A small multi-label audio tagger, trained from scratch: depths [3, 3, 3], soap at rate 0.0029.
Rows from block 2 of a small multi-label audio tagger, named by matrix and row number. Rows with one number belong to one neuron. Each number is 128 + 32 x the weight over its row's rms, rounded and kept within 0 to 255. All counts start at 0.
After each neuron's rows are labels from the 100 clips, of 14976, where the neuron reaches its largest size: "strongest on" is what is common among them; "peak in band" is the frequency band that holds the peak. Only what is clearly more common there than usual is listed. The data: single notes of musical instruments (NSynth).
# gate: MLP gate (model.blocks.2.mlp.gate.weight, 192x64), inputs 0-63
# fc1: MLP up (model.blocks.2.mlp.fc1.weight, 192x64), inputs 0-63
# fc2: MLP down (model.blocks.2.mlp.fc2.weight, 64x192, transposed), outputs 0-63

gate.73 [137 177 132 135 101 128 177 137  89 157 145  82 118 131 106 144 103  46 149 143 156 154 129 122 190 160 136 132  79 141  97 157 119 118  89 166 155 140 159 155 142 100 119  99 162 161 179  91 106 148  50 174 161  69 178 118 142  85 161 134 123 104 112 162]
fc1.73 [189  91 125 159 175 130  78 132 138 119  95 130 102  89  83 124 161 129  72  93 156  92  91 132  99 146  89 153 125 114  82  95 146 153 100 147 122 136 171 151 145 214 170  55 143 115 133  83 152 138 147 113 103  85 135 149  98 160 158 111 151 147  95  80]
fc2.73 [139 109 122 121  98 117 139  94 141 126 100 191 165 108 142 131 162 131  89 105  75 130 207 140 113 170 173 127  96 126 133 108  97  98 152 101 116  79 101 106 158 158 164 148 113 169 107 154  83 185 134 184 181 129 131 201 192 137 126 110 149  74 141 128]
strongest on: octave 3
peak in band: 0 to 250 Hz

gate.68 [179 188 114 132 110 163  94  84 179 162 137 144  95 163 149 111 104 169 150 120 198 133 170 102  62 143 108 139 114 133 197 106 157 147 129 126  90 107 119 128 154 159 173  63 104 123  69  94  67 135 123 130 153 163 156 146 124  77 120 143 123 149 124 110]
fc1.68 [116 116  76 106 142 171 131 115 136 125 103 165  96 155 165 125 149 112 150 107 121 156 120 119  89 139  69 135 146  75 161 105 118 135 146 102  57 129 132 173 175 137 140 125   0 183 135 119  80 146 156 148 117 152  98 139 138 106 139 130  73 103 117 125]
fc2.68 [165 128 152  88  89 131 127 162  75  81 129 145 144  95  81 128 112  68 112 119 159 129 108 215 152 127 156 145 120 130  63 197 136 126 139 131 139 173 128 138 164 135 122 205 178 129 159 156  82 123 121 140 103  72 113 128 100 159 132 103 115 178 108 155]
strongest on: octave 6; organ
peak in band: 4000 to 8000 Hz

gate.56 [138 119  99 158 171 196  86  53 105 119 106 100 125 105  93 123 159 178  93 154 150 108 160  85 147 107 165 132 112 153 160 101 168 158 115 112 189  92  72 124 137  70 106 190 110 135  94 118 162  94 129 129 143 166  93 135 112 160 105 109 140  88 146 174]
fc1.56 [156 133 111 107  99  92 145 140  60 163 141 135 106 159 111 136 147 124 109 142 136 184 161 165 114 121 141  80 101 107 111  94 113  71  77  96 125 122 153  89 182 171 152 129 152 112 155  90 140 103 184 101 148  77 133 193 149 149 141  92  72 192  83 151]
fc2.56 [140 149 143 158 137 168  92 142 139 151 121 148 105 122  76 108  93 121 142 134 160 134 118 159 141 176 112 164 103 192 137 125 199 160 121  80 167 154 171 123 194 108 141 119 108 152 166  93 156  83 100 100 115 219 136  70 155 145 120 165 163 106 165 103]
strongest on: octave 6; octave 7
peak in band: 2000 to 4000 Hz

gate.171 [196 131  48 154  99 145 126 173 124 118 148 114 162 130  63 160 156 157 117 132 126  79 159  75 169 189 157 109 137 170 143  59 151 130 157 144 110 110 149  96 141 156 172 177 146 100  90 101 103 136 108 127 105 105 169 155 133 149 123 146 141  96 157  78]
fc1.171 [140 121 134 153 179 157 108  91 143  87 152 146  90 120 167 100 148 167 106 115 103 185 154 149 101  85 154  88  66  92 123 139 105 160 116  83  98 118  71 152 147 192 108  87 144 130 138 146  89 132 189 159 113 168 131 150 140 161 118 100 155 192 103 184]
fc2.171 [ 88 116  92 159 109 150 138 150  95 162 140 131 166 129  96 123 114 141 152 148 147 140 144 161  85 101  65 117 141 162 115  95 160 120  72 180 173  94 179  85 163 102 135 123 104  65  81 113 129 138 142 115 110 174 162  72 158 135 109 184 155 129 144  46]
strongest on: octave 5; pitch class C; mallet
peak in band: 1000 to 2000 Hz

gate.118 [170 111 135 128 111 141  94  92 121 166  49 210 117  98 146  78 124  94 186 117  77 121 103 147 198 148 121  95 136 123 147 108  81 129  85 106 104 160 104 113 134 167 136 121 127 133 134 108 127 115  57  82 139 113 111 104  95 192 117 171 131 130 100  95]
fc1.118 [138 100 124 119 171 133 142 158 183  91  95 202 130 137 140 137 181 150 178  83  84 146 157 130 123 152 166 160  42 119  71 130 105 130 138  98  71 126 143 105 137 132 132 121 149 108 107 157 142  78  59 130 118 125 128 122 109 109 125 120 101 184 150  56]
fc2.118 [ 87 103  98 198 131 165 119 109 142 142 118 162 133  93 100  94 130 113 163  91 138  93 113 198 120 205 112  71 141 135 128  86 108 107 136 106 135 125  97 156 164 140  74  76 115 161 134 130 208 142 135 108 110 175 100  81 180 107 126 153 114 158 113  98]
strongest on: octave 2; pitch class G#
peak in band: 250 to 500 Hz

gate.141 [154 101 133 125  97 130 134 112 177 155 166 133 185 112 132 118 164 144 190 123 133 117  89 112 146 100 139 150 103  79 135 111  66 124 131  89 140 159 116 169 128 185 116 153 146 175 166 112 199 170 121 147 129 129 156  86 107 133 125  38  88 197 141 153]
fc1.141 [130 154 165 154 136 120  87  84  80  82 148  63 168  81 137 126 123 120 143  54 132 104 128  90 137 191 127 204 148 111 112  76 164  85 119 153 115 129 103 171 123 132 144  96  61 100 135 115 121 117  90 145 123  90 148 139 176 121  88 134 149 166 142 163]
fc2.141 [130  79 115  83 140  94 115 130 131 117 166 167 105 140 128 129 139 196 104 138 138 145 146  93 140 142 148 150 183 141  22 152 141  82 182 110 126 138 158 154 106 135 146 157 147  85 201  65 121 124 102 131  92 132 155 115 117 176 138  85 105 122  89  78]
strongest on: octave 3
peak in band: 1000 to 2000 Hz

gate.35 [118 110 120 120 171 141 126 120 138 179 128 118  89  81 116  58 122  75 138 178  84  79 149 116 128 104 152 122 158 102 113 209 187 194 131 193 123 170 107 112 116 134 107 110 112  99 152 163  85 127 135  99 129  79  97 106 118 102 108 108 102 174 100  90]
fc1.35 [186  93 122  94 155  92 134 103  91 214 150  80 111 111 148 129 147 128  71 152 124  60  61 158 173 136 159 125 127 120 108 205 146 148 113 129 114 146  91 119 112 135 128 107 107 105 156 151 162  96 160  87 113 142 113 144 149 129  72 187 120 146 106 163]
fc2.35 [143 166 157 112 114 117 120 203 160  58 133 144  86 158  88 130  96 133 187 134  74 188 101  80 137 123 156 160 118  94 168 166 142 121 112 142  95  55 132 129 200 141 147  91 173 106 130 125 123  93 108 125 118  65 150 141 111 164 116 123 111 139 116 154]
strongest on: octave 6; pitch class C; note: C6
peak in band: 1000 to 2000 Hz

gate.86 [153 168 164  45 154 155 127 166 173 144 142 117 152  84 116 131 159  98 106 146 119 110 123 141 116 142 157  30 157 102 167 115 167 107 105 129 155 180 182 148 181 124 141  99 151 150 135 145  67  96 121 116 155 105 152 122 105  92  91  95 161  81 119 155]
fc1.86 [142 107 123 216 129 132 152  89 113 122  98 101 113 100 151 111 141 154 159  98 132  97 163 100  67 150 103 146  86 178  82  94 129 118 159 114 137 129 121 147  96 124 127  93 102 101 120 122 166 181  53  79  89 147 166  71 135 165 148 149  91 113 179  81]
fc2.86 [155 171 121 110 116  97 125 122 161  82 111 146 125  87 109 116 154 133  92 139 105 136 124 134  71 149 144 168 131 132 175 126  99 154 129 189 142 121  74  66 141  93 130  97 121 126 142 131 103  82 160 129  88 144 171  96 172 118  65 132  90 227  78  89]
strongest on: octave 5
peak in band: 0 to 250 Hz

gate.112 [130 109 157 102 152 141 187  83 153 124 123  96  83 122 105 135 152 146 186 110  94 113 115 100 176 135 137 122 107 141 194 190 131 193 163 136  75 113 126  89 129 168 104 109 160 173 129 152 184 182 121 110 146 134 113 141 113 124  45 175 110  87 118 127]
fc1.112 [165 110 174  93 148  80 167 119  77 118 144 121  97  77 133 146 150 153 137  69 177 117  93 124 145 116 111 144 134 125 158 183 134 186  80 127 130 119 159 132 111 138 144 168 154 194 166 100 189 170 171 158 157 165 136 125 166 185  86 132 157 115 167 127]
fc2.112 [ 86 146  82 128  80 132 145 197 139 148 187 133 128 102 189 134 150 149 118 127 130 145 137 162  63 132 114 142 155 127 162 115  99 164 126 101 130 116 149  66  78 176  82 154 127 153 189 142 133 177 105 142 150 111  85 154 180 148 139 111 194 130  87 160]
strongest on: octave 2
peak in band: 0 to 250 Hz

gate.166 [ 86  87  72 143 177 137 116 108 134 145 165 154 158 151 140 100 142 136 174 135 117 111  80 103 176  82  71 153 142 131 164 122 135 172 147 146 128 120 111  76 102 150 128 140 141 104 118 122 140  18  97 114 214  82 117 136 111 146 145 172 123 127 137 166]
fc1.166 [110 139  60  80 119 123 132 153 123 138 157 114 112 125 130 110 133 123 154 132 102 128 109 166 144  63 114 143 127 142 151 167 171 176 185 137 133 118 166 156  65 208 130 160  58 107  41 105 106 116 101 100 112  83 135  89 102 100 133  78 149 114 133 121]
fc2.166 [158 167 149 115 103 159 133 129 141 145 162 136 148 156  88 108 100 100 145  34 127 112 176 115 156 170 166 133 175  40 112 152  63 108 124 139 138 174 165 138 112 120 133 120  80 142 130 117 134  73  99 172 145 190  96 115 131 102 129 119 107 136  73 158]
strongest on: octave 6; pitch class C; vocal
peak in band: 2000 to 4000 Hz

gate.120 [126 116 110 177 168 171 130 132 134 130  92 160  95  96 129 114 138 136 147 133 165  84 107 136 143 200 170 122 142 126 182  67 136 154 104 140  58 156 130 102 159 165 153 140 147 141 106 141 174 154 130 109 144  66 151  75 123 142 179  93 208 147 180 122]
fc1.120 [134 113 131 197 106 112 202 120 147 112 127 204 138 150 120 122 101 192 200 161 152 152 160 132 142 159 133  76 137  64 164 138 110 163 150 139  89 118 165  91 131  96 122 137 125 100 183 150 186 112  96 125 116 137  96  88 137 135 122 108 142 130 134 191]
fc2.120 [160 109 188  86  89 167 136 193 181 193 189 118 146 111 102 146 131 126 118 130 183 110 158 101 103 150  66 112 137 185 136 143 122 129 136 187 131 106 175 103 118 158 107 178 123 120 180 135 156 112  91 183 111  93 139 140 126  87  95 130 151 145 121 137]
strongest on: octave 2; pitch class F; note: F2
peak in band: 0 to 250 Hz

gate.54 [180 140 123 146  91  92  95 142 142 121 110 163 148  77 133 119 107 103 116 117 146 167 121 110 135 117 160  79  86 119 129 119 161  86 128  38 159 196  98  73 144 166 127 118 151 144  80 156 145 127 125  68 181  73 108 127 116 108 120 121 168 183 133  73]
fc1.54 [152  58  94 125 143 164 160 130 130  71  90 111 145 131  88 100  85 103 137 142 126 113  84 100  79 123 132 120 128 107 171  72 194 166  96 177 136 134  78 137  67 146 106 114 104 150  75 118 108 144 151 101  85 152 150 141 196 103 148 159 128 105 166 158]
fc2.54 [146 137 126 142 116 136 130  94 155 138 149 146 147 119 135 183 141 158 109 191  98 140 100  86 106 113  99 148  93 179 174 197 124  91 122 175 147  55 118 103  98 116 150 150 134 129  87 122  75  42 155 132 125 135 187 125 168 142 161 154 114 135 172 182]
strongest on: octave 3; bass
peak in band: 0 to 250 Hz

gate.28 [156 189 175 168 145  97 149 123 105 179 134 188  99 142 123  93  62 155 122  86 121 152 126  87 147  68 145 137  82 133  98 128 149 193 189 129 151 114 149 162  91 127 131  91 111 115 132  84  89 167 172 124  89 122 134 104 182 137  92 102  95 133 108 148]
fc1.28 [121  82 142  73 155 107 162 115 135  65 158 109 119 133 146 165 118 187 139 138 167  89 106 114 109 125  96 125 113 100 109  54 188 105 174  75 163 125 107 120 119 118  72 122 116 182 131 113 124 134 171 105 119 132  96 117 163 108  45 102  88 148 153 173]
fc2.28 [ 64 127 181 179  83 127 125 123  90 106  81 188 126  93  98 113 172 105 159 115  93  95 144 146 123 133 106 102 116 150 146 108  44 110 144 119  89  79 113 166 134 127 104  97 130  72 131  84 103 104 122 133 121 139 149 108 176 146  72 119 138 129  53 155]
strongest on: octave 1; pitch class B; note: B1
peak in band: 0 to 250 Hz

gate.131 [153 156 159 125 160 120 163 102 118 154 127 160 142 107  71  96 161  82 150 133 166 130 136 123 199 119 127 172 101 135  94 104 120  97 180 132  92 156 174  22 137 126  86 136  97 161  72 146 164 124 196 113 135 118 118 114 152 114  84 117 108 159 109  96]
fc1.131 [118 116 150 105 117 163 110 126 144 125 154 120 114 191 209 177 154  80  98  81 105 133 142 153 116 207 150 202 153 159  90 169 131 164 116 135 133 111  65 149 125 137 151  84 137 148 182  97 115 134 138 196 121 136 162 113 102 113 164 151 144 157 133 105]
fc2.131 [ 83 117  65  77 139 135 146  98 102 164  93 121 117 129 131 110 102 126 182 118 147 154 147 121 135 184 195 136 151 108  96 171 135 135 141 163 150 143  86  99 108 106  96 117 102 159  91 143 128 136 108  91 180 144 121 147  60 117 138 200 104 127  33 118]
strongest on: octave 2
peak in band: 4000 to 8000 Hz

gate.39 [143 123  91 129 176 152  88 190 117  87 150  92  85 121 163 109 139 133 111 139  91 125 124 151 182 145  96 167  38 147 139  79 129  92 133 143 123 163 171  86 164 149 154 142  62  76 106 106  75 141 111 118 162 155 157 141 106 151 168 177  95 140 132 131]
fc1.39 [138  95  85 182 163 149 130 124  88 115  92 156 122  64 171  71 138 174 175 115  84 175  92 174 128 112 157 164  72 119  65 160 159 140 122 171 159 160 113 127 136 107  96 174 126 136  95  97 147  93 131 138 125 179 171 148  92 164 144 109 141 148 151 144]
fc2.39 [172 157  94 116 148 167 129 219 159 126 128 164 119 158 154 211 122 187 162  58 100 146 111  62  99 160 100 158 149  95 141  85 119  89  88  97 119 141 129 152 119 135 128 101 132 111 103  98  92 165 161 129 111  92  75 126 127 149 140 129 157 105 140 117]
strongest on: octave 5; octave 6; pitch class B
peak in band: 500 to 1000 Hz

gate.74 [156 156  87 167 148 134 131 148  74 110 107 137 120 149 121 110 169  90 186 168 120 104 139 146  97  95 191  74  93 101 100  80 114 145 171 146 120  90 150  66  95  66 121 144 145 181 121 120 128 145 131  65 189 132 144 133 127 142 123 132 184 141 186 123]
fc1.74 [168 150 146 159 168 151 135 175 182 155 141 177 149 120 110 157 186 171 160 185  89 175 160 145 108 157 148 109  61 122 104 105 162 149 150 117  99  44 122 141 131 104 117 126 114 131 142 105  86 155 112 111 108 132 115 176  97 117 165 104 122  66 179 150]
fc2.74 [174 100 151 117 123 162 120 161 119 165 205  92 146 148 112  80 108 117 119 114 120  83 155 148 114 114 136 177 183  89 106  63 121 150 155 131  89  99 139 116 119  61 160 145 120 130 138 124 124 154 124  37 123 162 124 101 105  86 104 142 213 106 118 128]
strongest on: octave 5; keyboard
peak in band: 0 to 250 Hz

gate.52 [ 78  89 121 205 138  89 140  91 115 181 144 104 163 119 107 168 144 151 158 179 154  66 128 153 104 131 153 164 150 137 163 127 125  99 127 103 158 113  80  95 172 142 105 183 121 147 168  96  84 119 138 113 143 133 154 109 188 173 158  58 135 111 149  98]
fc1.52 [123 153 120 116 193  64  97 160 110 159 165 124 127 187 185 128  76 128 167 131 168 134  95 202 106 133 121 125 123 112 139 174 170 155  95 130 128 199 112 115 147 161 118 135 128 122 145 105 120 131 177 131 134 118  73 141 212 133 126 134 123  93 186 110]
fc2.52 [131  98  92 113 133 111 181  70 178 138 125 162  70  83 117 134 116  57 116 155 146 157  86 105  88 127 133 125  95  91 158 139 127 125 153 126 115  87 135  91 164 165  86 113 125 168 119 127  98 154  82 197  98 161  63  71 137 151 181 121 150 155 129 132]
strongest on: octave 1; pitch class F#; note: F#1
peak in band: 0 to 250 Hz

gate.49 [140 128 123 169 143 126 226 128 128 153  99 143 117  79 158 156  98 147 189 204 123 152  65 137 142 121 132 126 139 127  80 152 125 117 139  63 141 131 164 180 137 148 171 137 134 143  98 134  87 106 179 131 186 147 109 103 114 118 112  97 109  93  64 107]
fc1.49 [118 102  72  89 158 124 153 164 160 163 130 116 163 166 132 172 106 166 131 134 148  50 124  95 129 144  94 120  87 151 126 145 167 113 123 135 102 120 127 168 139 124 118 140 138 152 146 103 176 207  76 130 128 131 218 142 185 174 128 150 166 162 172 104]
fc2.49 [132 175 157  89 163 153 173 111 121 148 163  96  97 178 119 123  87 139  84 178 126 174 137 127 146  71 149 127 127 147 127 122  71 141 123  63 103  71  98 116 131 119 109  88 148 189 109 173 186 116 130 153 119 136  97 113 174 132 116 150 132  40 122 110]
strongest on: octave 7; keyboard
peak in band: 1000 to 2000 Hz

gate.160 [ 92 168 172 151 103 163 172 115  41 108 118 187 126 153 133 143 109 155 117 156  97  92 105 154 127 170 139 161 124 133 154 153 119 143  84 145 133 179  71 112 169 126 136  95  90 116 153 127 130 108 156 221  82 102 101 105 166 127 131 126 114  63 118 106]
fc1.160 [137 154 162 123 105  67 125 149 113 126 122 197  98 180 181 152 111  57  80 101 122  95 124 107 100 124 163 167 106  77 150 145  89 149 122 114 104 170 164 146  94  92 133 131 164 144  88 173 129 168  77 136  71  96  87  70 137 143 141 145 104 146 130 110]
fc2.160 [143  79  94 138 133  90 158 146 103 162 110 109  99  82 150 123 145 221 132 103  92 183 128 102  84 141 128  95 113  55 110 145 143 113 126 168 112 135 137  98  86 127 108 117  87  88  94 135 107 105 160  76  88  69  95 101 100 154  98 124 143  81 102  85]
strongest on: octave 2
peak in band: 0 to 250 Hz

gate.87 [122 151 129 151  97 156 136 127  52 174 149 164 104 209 125 139 179 163 109 123  96 180 165 159  77 145 163 127  73 197 118 127 120 146  70 155 114 152 169 165 149 100 187 106  78 143 112 126 153 123 131 135 133 130 116 133 130 111 162 163  84 149 119  96]
fc1.87 [143 121  57 161  40 116  84  76 104 119 117 139 191 111 157 192 154 151 117 100 113 124 143 141 117 129 123 139 163 116 159 164 111 162 166  78 109  93 123  92 104  53 168 141 136 145 180 107  93 140 139 114 119 164 127 110 145 138  88 149 169 153  83 130]
fc2.87 [182 177  91 152 116 176 123 136 153 107 155  42 123 156 126  88  97 158 156 181 158 120 153 174  92  87 137 136 122 125 152 145 134 123 110 125 154 120 119 128 173  86  78 177 160 109 112 122 175 140 152 148  70 134 120 165 146 111 163 161 138 211 155 154]
strongest on: octave 5; octave 6
peak in band: 4000 to 8000 Hz

gate.45 [ 99  78 167  74 163 106 177 166 147 157 146 164 143 116 120  75 124  88  75 133 159  96 115 161 113 103 118 165 124 160  97 102 166  70 198  56 119 124 105  92 192 104 131 161 171  94 120 121 144 130 123 140 127 124 123 194 118 101 115 147 125 123 157 102]
fc1.45 [173 145 147 163 115 122 119 116 147 135 105 168 157 146 138 171 111 181 117  98 115 123 191  99  92 130  82 146  84 109 161 156 131 178 124 169 106 132 161 190  55  98 133  99 122 172  99 110 102 132 123  89 128  68 182  89  83 154 144 131 131 134  60  99]
fc2.45 [152 146 139 103 120  72  88  84 105 151  83 186 155 161 139 153 148 124 162  67  78 123 157 109 178 131  73 123 126 134 109 162 124 194 117 126 106 107 137 122  64 171 163 186 168 143  71 164 137 118 158 106 118  78 142  93 117  78 146 139 142 109 115 107]
strongest on: octave 7; octave 6; pitch class F#; note: F#6
peak in band: 2000 to 4000 Hz; 1000 to 2000 Hz

gate.32 [117 188 136 118 119 126 151  92 113  99 129  62 165  85 166 146 162 157  87 170 102 148  86 145 113  90  90 108  65 174 135 138 176 149 118  87  61 152 110 112 110 148 158  99 160 114 137 114 139 112 118 201 151 127 123 124 113 202 166 172 109  96 134 127]
fc1.32 [151  51 138 136 100 131 111 147 105 138  65 157  93 149 103  92  94 137  91 117 109 128 145  96 100 161 174 176 127 136 148  70 129 100 165 145 202 115  87 166 145  79  95 147  94  86 102 101  71 107 126 136  64 129 133 117 106 107  93  77 124 165 127 129]
fc2.32 [ 79 113 133 130 120 131 142 111  69  99 118 158  90 121 112 113  72  90  70 157 141 167 119 137 149 107  75 111 117 119 141  79 125 114 115 114 142 138 129 139 145  73 121 107  94 111 134  98  77 101 229  78 112  86 117  96  50 153  97 125 103  99 170 111]
strongest on: octave 1; pitch class D#; note: D#1; note: E1
peak in band: 0 to 250 Hz

gate.186 [136 113 144 175 147 197  78 131 146  98 172 109 142  91 151 146 111 148 133 143 127 165 159 125 118 106 141 121 160 110 134  47 137  85 105 144 129 112 155  80 117 178 132 117 187 214 166  76 121 158 121 137 156  85 150  92 115 118 185  74 116 106 107 151]
fc1.186 [153 162 105 102 146 164  75 119 122 138  89 123 101 126 127 145 172  79 115 150 139  94  80  84 115 145 113 175 117 104 112 100 113  85 106 175 101  93 146  88 201 130  96  85 179 179 202 143 123 151 105 128 126 156 145 163 113 161 106 121  97  86  65 105]
fc2.186 [ 89 167  85 141 106  59 165 119  96 119 134 123 157 180 108  97 139 147 119 136  57 105 111 149  98  86 152 170 160 151 108 153 150  94 160 120 162  86 168 122 170 174 172 124  94 139  53 135 138 120  90  60 157 154 144 123 102 143  87  99 107 119 140 161]
strongest on: octave 5
peak in band: 1000 to 2000 Hz

gate.137 [ 63 115 120 112 117 158  48  75 141 139 150 193 153 130 152 126 116  83 129 124 113 135 163 142 142 128 112 128 145 120  41 208 113 120 112 139  81 136  95 180 101 141 151 135  84  94 113 112 126  99  88 155  85 135 168 149 183  92 146 154 120 101 154 133]
fc1.137 [ 93  89 138 170 127 165  84 122 132  86 100  73 192 142 155  75 119 163 160 143  78 103 143 126  90 118  80 140 145 123 155  78 179 180 146 112 147 100 140 147 123  76 189 155 103 183  86  94 113 125  86 102 155 167 127 108 118 132 137 147 140 142  89 170]
fc2.137 [135 110 135  58 121 161 114 136 125 123 128 120 125  84  82 112 167 134 179 113 100 126 159 121 153  76 140  67 159  77 133 103 101 122 143  83  93 122 160 129 115  63  78 127 190 105 149 186 143 187 133 149 183 139 148 170 177 113 124 129 194 133 129 138]
strongest on: octave 1; pitch class B
peak in band: 0 to 250 Hz

gate.77 [ 61 132 109  95 125 158 116 115 137 120 105 162 102 124 121 119 132 155 128  62 155  68 168 117 117 144 123 122 172 116 183 143 129 112 167  99 162 101 174 108 166 135 169  71 140 149 106 158  70 189 133 148 177 202  77  92 105 105 135 158 120 152 168 126]
fc1.77 [175 135 133 166 135 143 144 129 173 121 148 199 124 180 142 118  99 138 148 117 158 197 137 134 146 169 144 151 138  83 134 138  79 147 143  85 114 116 101 122 162  95 173 124 171 158 123 183 137 106 202 188  90 103 152 112 184 166 140 158 177 151 165 126]
fc2.77 [106  72 122  78  98 150 100 109 137 137 129 162 129 144 139 143 100  89 114 117 167 154 121  22 177  99 140 189 120  89 166 136 183 144  97  58 103 168 140 173 146 127 126 147 144 114 111 135 153 135 190 155 152 155 111  81 137 131  95 166 147  95 150 130]
strongest on: octave 3; bass
peak in band: 0 to 250 Hz

gate.41 [146 177 131 140 137 113 118 111 136  91 122 122 144  86 178 111 139 124 135 128 107  75 138 169 133  80  82 117 122  96 119 180 129 138  59  93 111 148  70 136 134  88 143 117 155  82 108 138 117 107 162  71 104 121 146 172  62 127 113 131 180  70 205 175]
fc1.41 [117 114 110  67 140 135 185  94 164 100 154 162 173 120 192 150 144 146 114 136 157 159 141 137  80 171  75 123 168 108  72 100 151 105 130 145 139  92 132 163  90 154 116 123  75  95  81  85 160 133 109 120 102 144 148 201 140 120 157 126  83 192 124 102]
fc2.41 [115 103  89 145  80  90  83  64 159 177 133 123 161 139 138 158 152 165 127 130 107  87  99 143 141 186 111  67  90 162 170 216 139 109 124 113 153  75  93 189 146 129 152 103 108  90 133 169 121 135 169 149 102 147 111 144 116 137 174  93 136 159 136 132]
strongest on: octave 2; instrument family: mallet; pitch class D; note: D2
peak in band: 0 to 250 Hz

gate.119 [ 86 182 116  79 120 149 148 153 106 186 132 159 143 139 137  82 154 128 135 160 130 132 134 138 194  87  96 130 171 126  79  98 131 121 139  54 157 106 114 138 137 146 171  92 110  91 155 149 120 200 122 129 219 143 101 134  87  94 123  79 121  97 154 149]
fc1.119 [114 116 134 126 117 115 154  85 197 120 100 170 132 111  98 137  60 125 126  79 152 177 163 127  97 104 124 138  85 141 161 139 138 178  38 196 159 107 141 113  97 128 114 110 142 148 142  96 126 124 112 100 100 129 213 112 175 163 134 160 157 129  94  89]
fc2.119 [132 141  92  47 115  99  97  41 113 129 123 201 106 105 104 162 195 178 121 110 105 143 112  98 109 154 156 187  89 121 110 153 135 132 145  95  99 150 137  93 152  97 121 117 145  73 119 155 108 146 160 130 103 177 173 121 110 108 157 146 142  71 153 126]
strongest on: octave 7; mallet; pitch class B
peak in band: 2000 to 4000 Hz

gate.183 [164  90  81  93 155 158 117 105 108 164 182  54  95 110 135 117 138 174 163 142  65  73 106 132 159  98 138 170 141 113 120 173 110 164 118  73 141 125  90 174 134 171 113  96 133 103 158 150 140 121 155  86 130 175 124 184 122  93 128 194 133 127 109 147]
fc1.183 [114 129 109 129 149 171 132 108 136 205 126 107 102 105  91 110  90 124 139 158 119  74 171 111 140 133 100  96  83 139 132 134 207 156  89 109  87 163 128 116 130 157  50 151 161  92 149 168  93  80 133 160 134 126  84 126 106  57 137 161 152 181 105 112]
fc2.183 [162 164 119 114  80 104 125 160 169 132 145  84 162 148 161  68  79 132 159 161 125 114 154 108 106 102 135 159 107 123 153 126 158 183 152 115 136 132 134 150 148 118 114  65 121 218 111 127 107 104  93 175 178 125 181 154 158 100 177 142  59  96 148 150]
strongest on: pitch class C; octave 6; octave 7
peak in band: 1000 to 2000 Hz

gate.92 [127 133 125 104 145 190 116 106 146  98 100 157 124 155 101 138 125 165 157 122  97 167 107 114 152 125 114 130 168 109 152  96 131 168 101 107 115 140 128 166 200  67 120 130  85 153 220 104 118 187 141 102 102 183 172 115 126  91 209 131 154 100 163 144]
fc1.92 [114 145  90 104 122 201 116 103 132  69  95  88  95 140 120 163 126 123 162 117  95 184 123  98 145 167  80 152 145 113 109  77 115 136 107 111 127 142 121  98 133 107 137 131  71 193 225 146 134 195 147 127 114 138 151 156 118  96 164 115 123  83 163 163]
fc2.92 [124 136 149 123 110  98 195 163 142 174 108 137 247 151 189 150 134  95 198 108 164  92 135 133 146 117 124 119 191  86 145  99 149 128 156 130 138 135 147 132 142  96 158 147 182 128  75 121 141 103 140 118 135  82  75  99  98 134 106 126 117 122 129 163]
strongest on: octave 5
peak in band: 1000 to 2000 Hz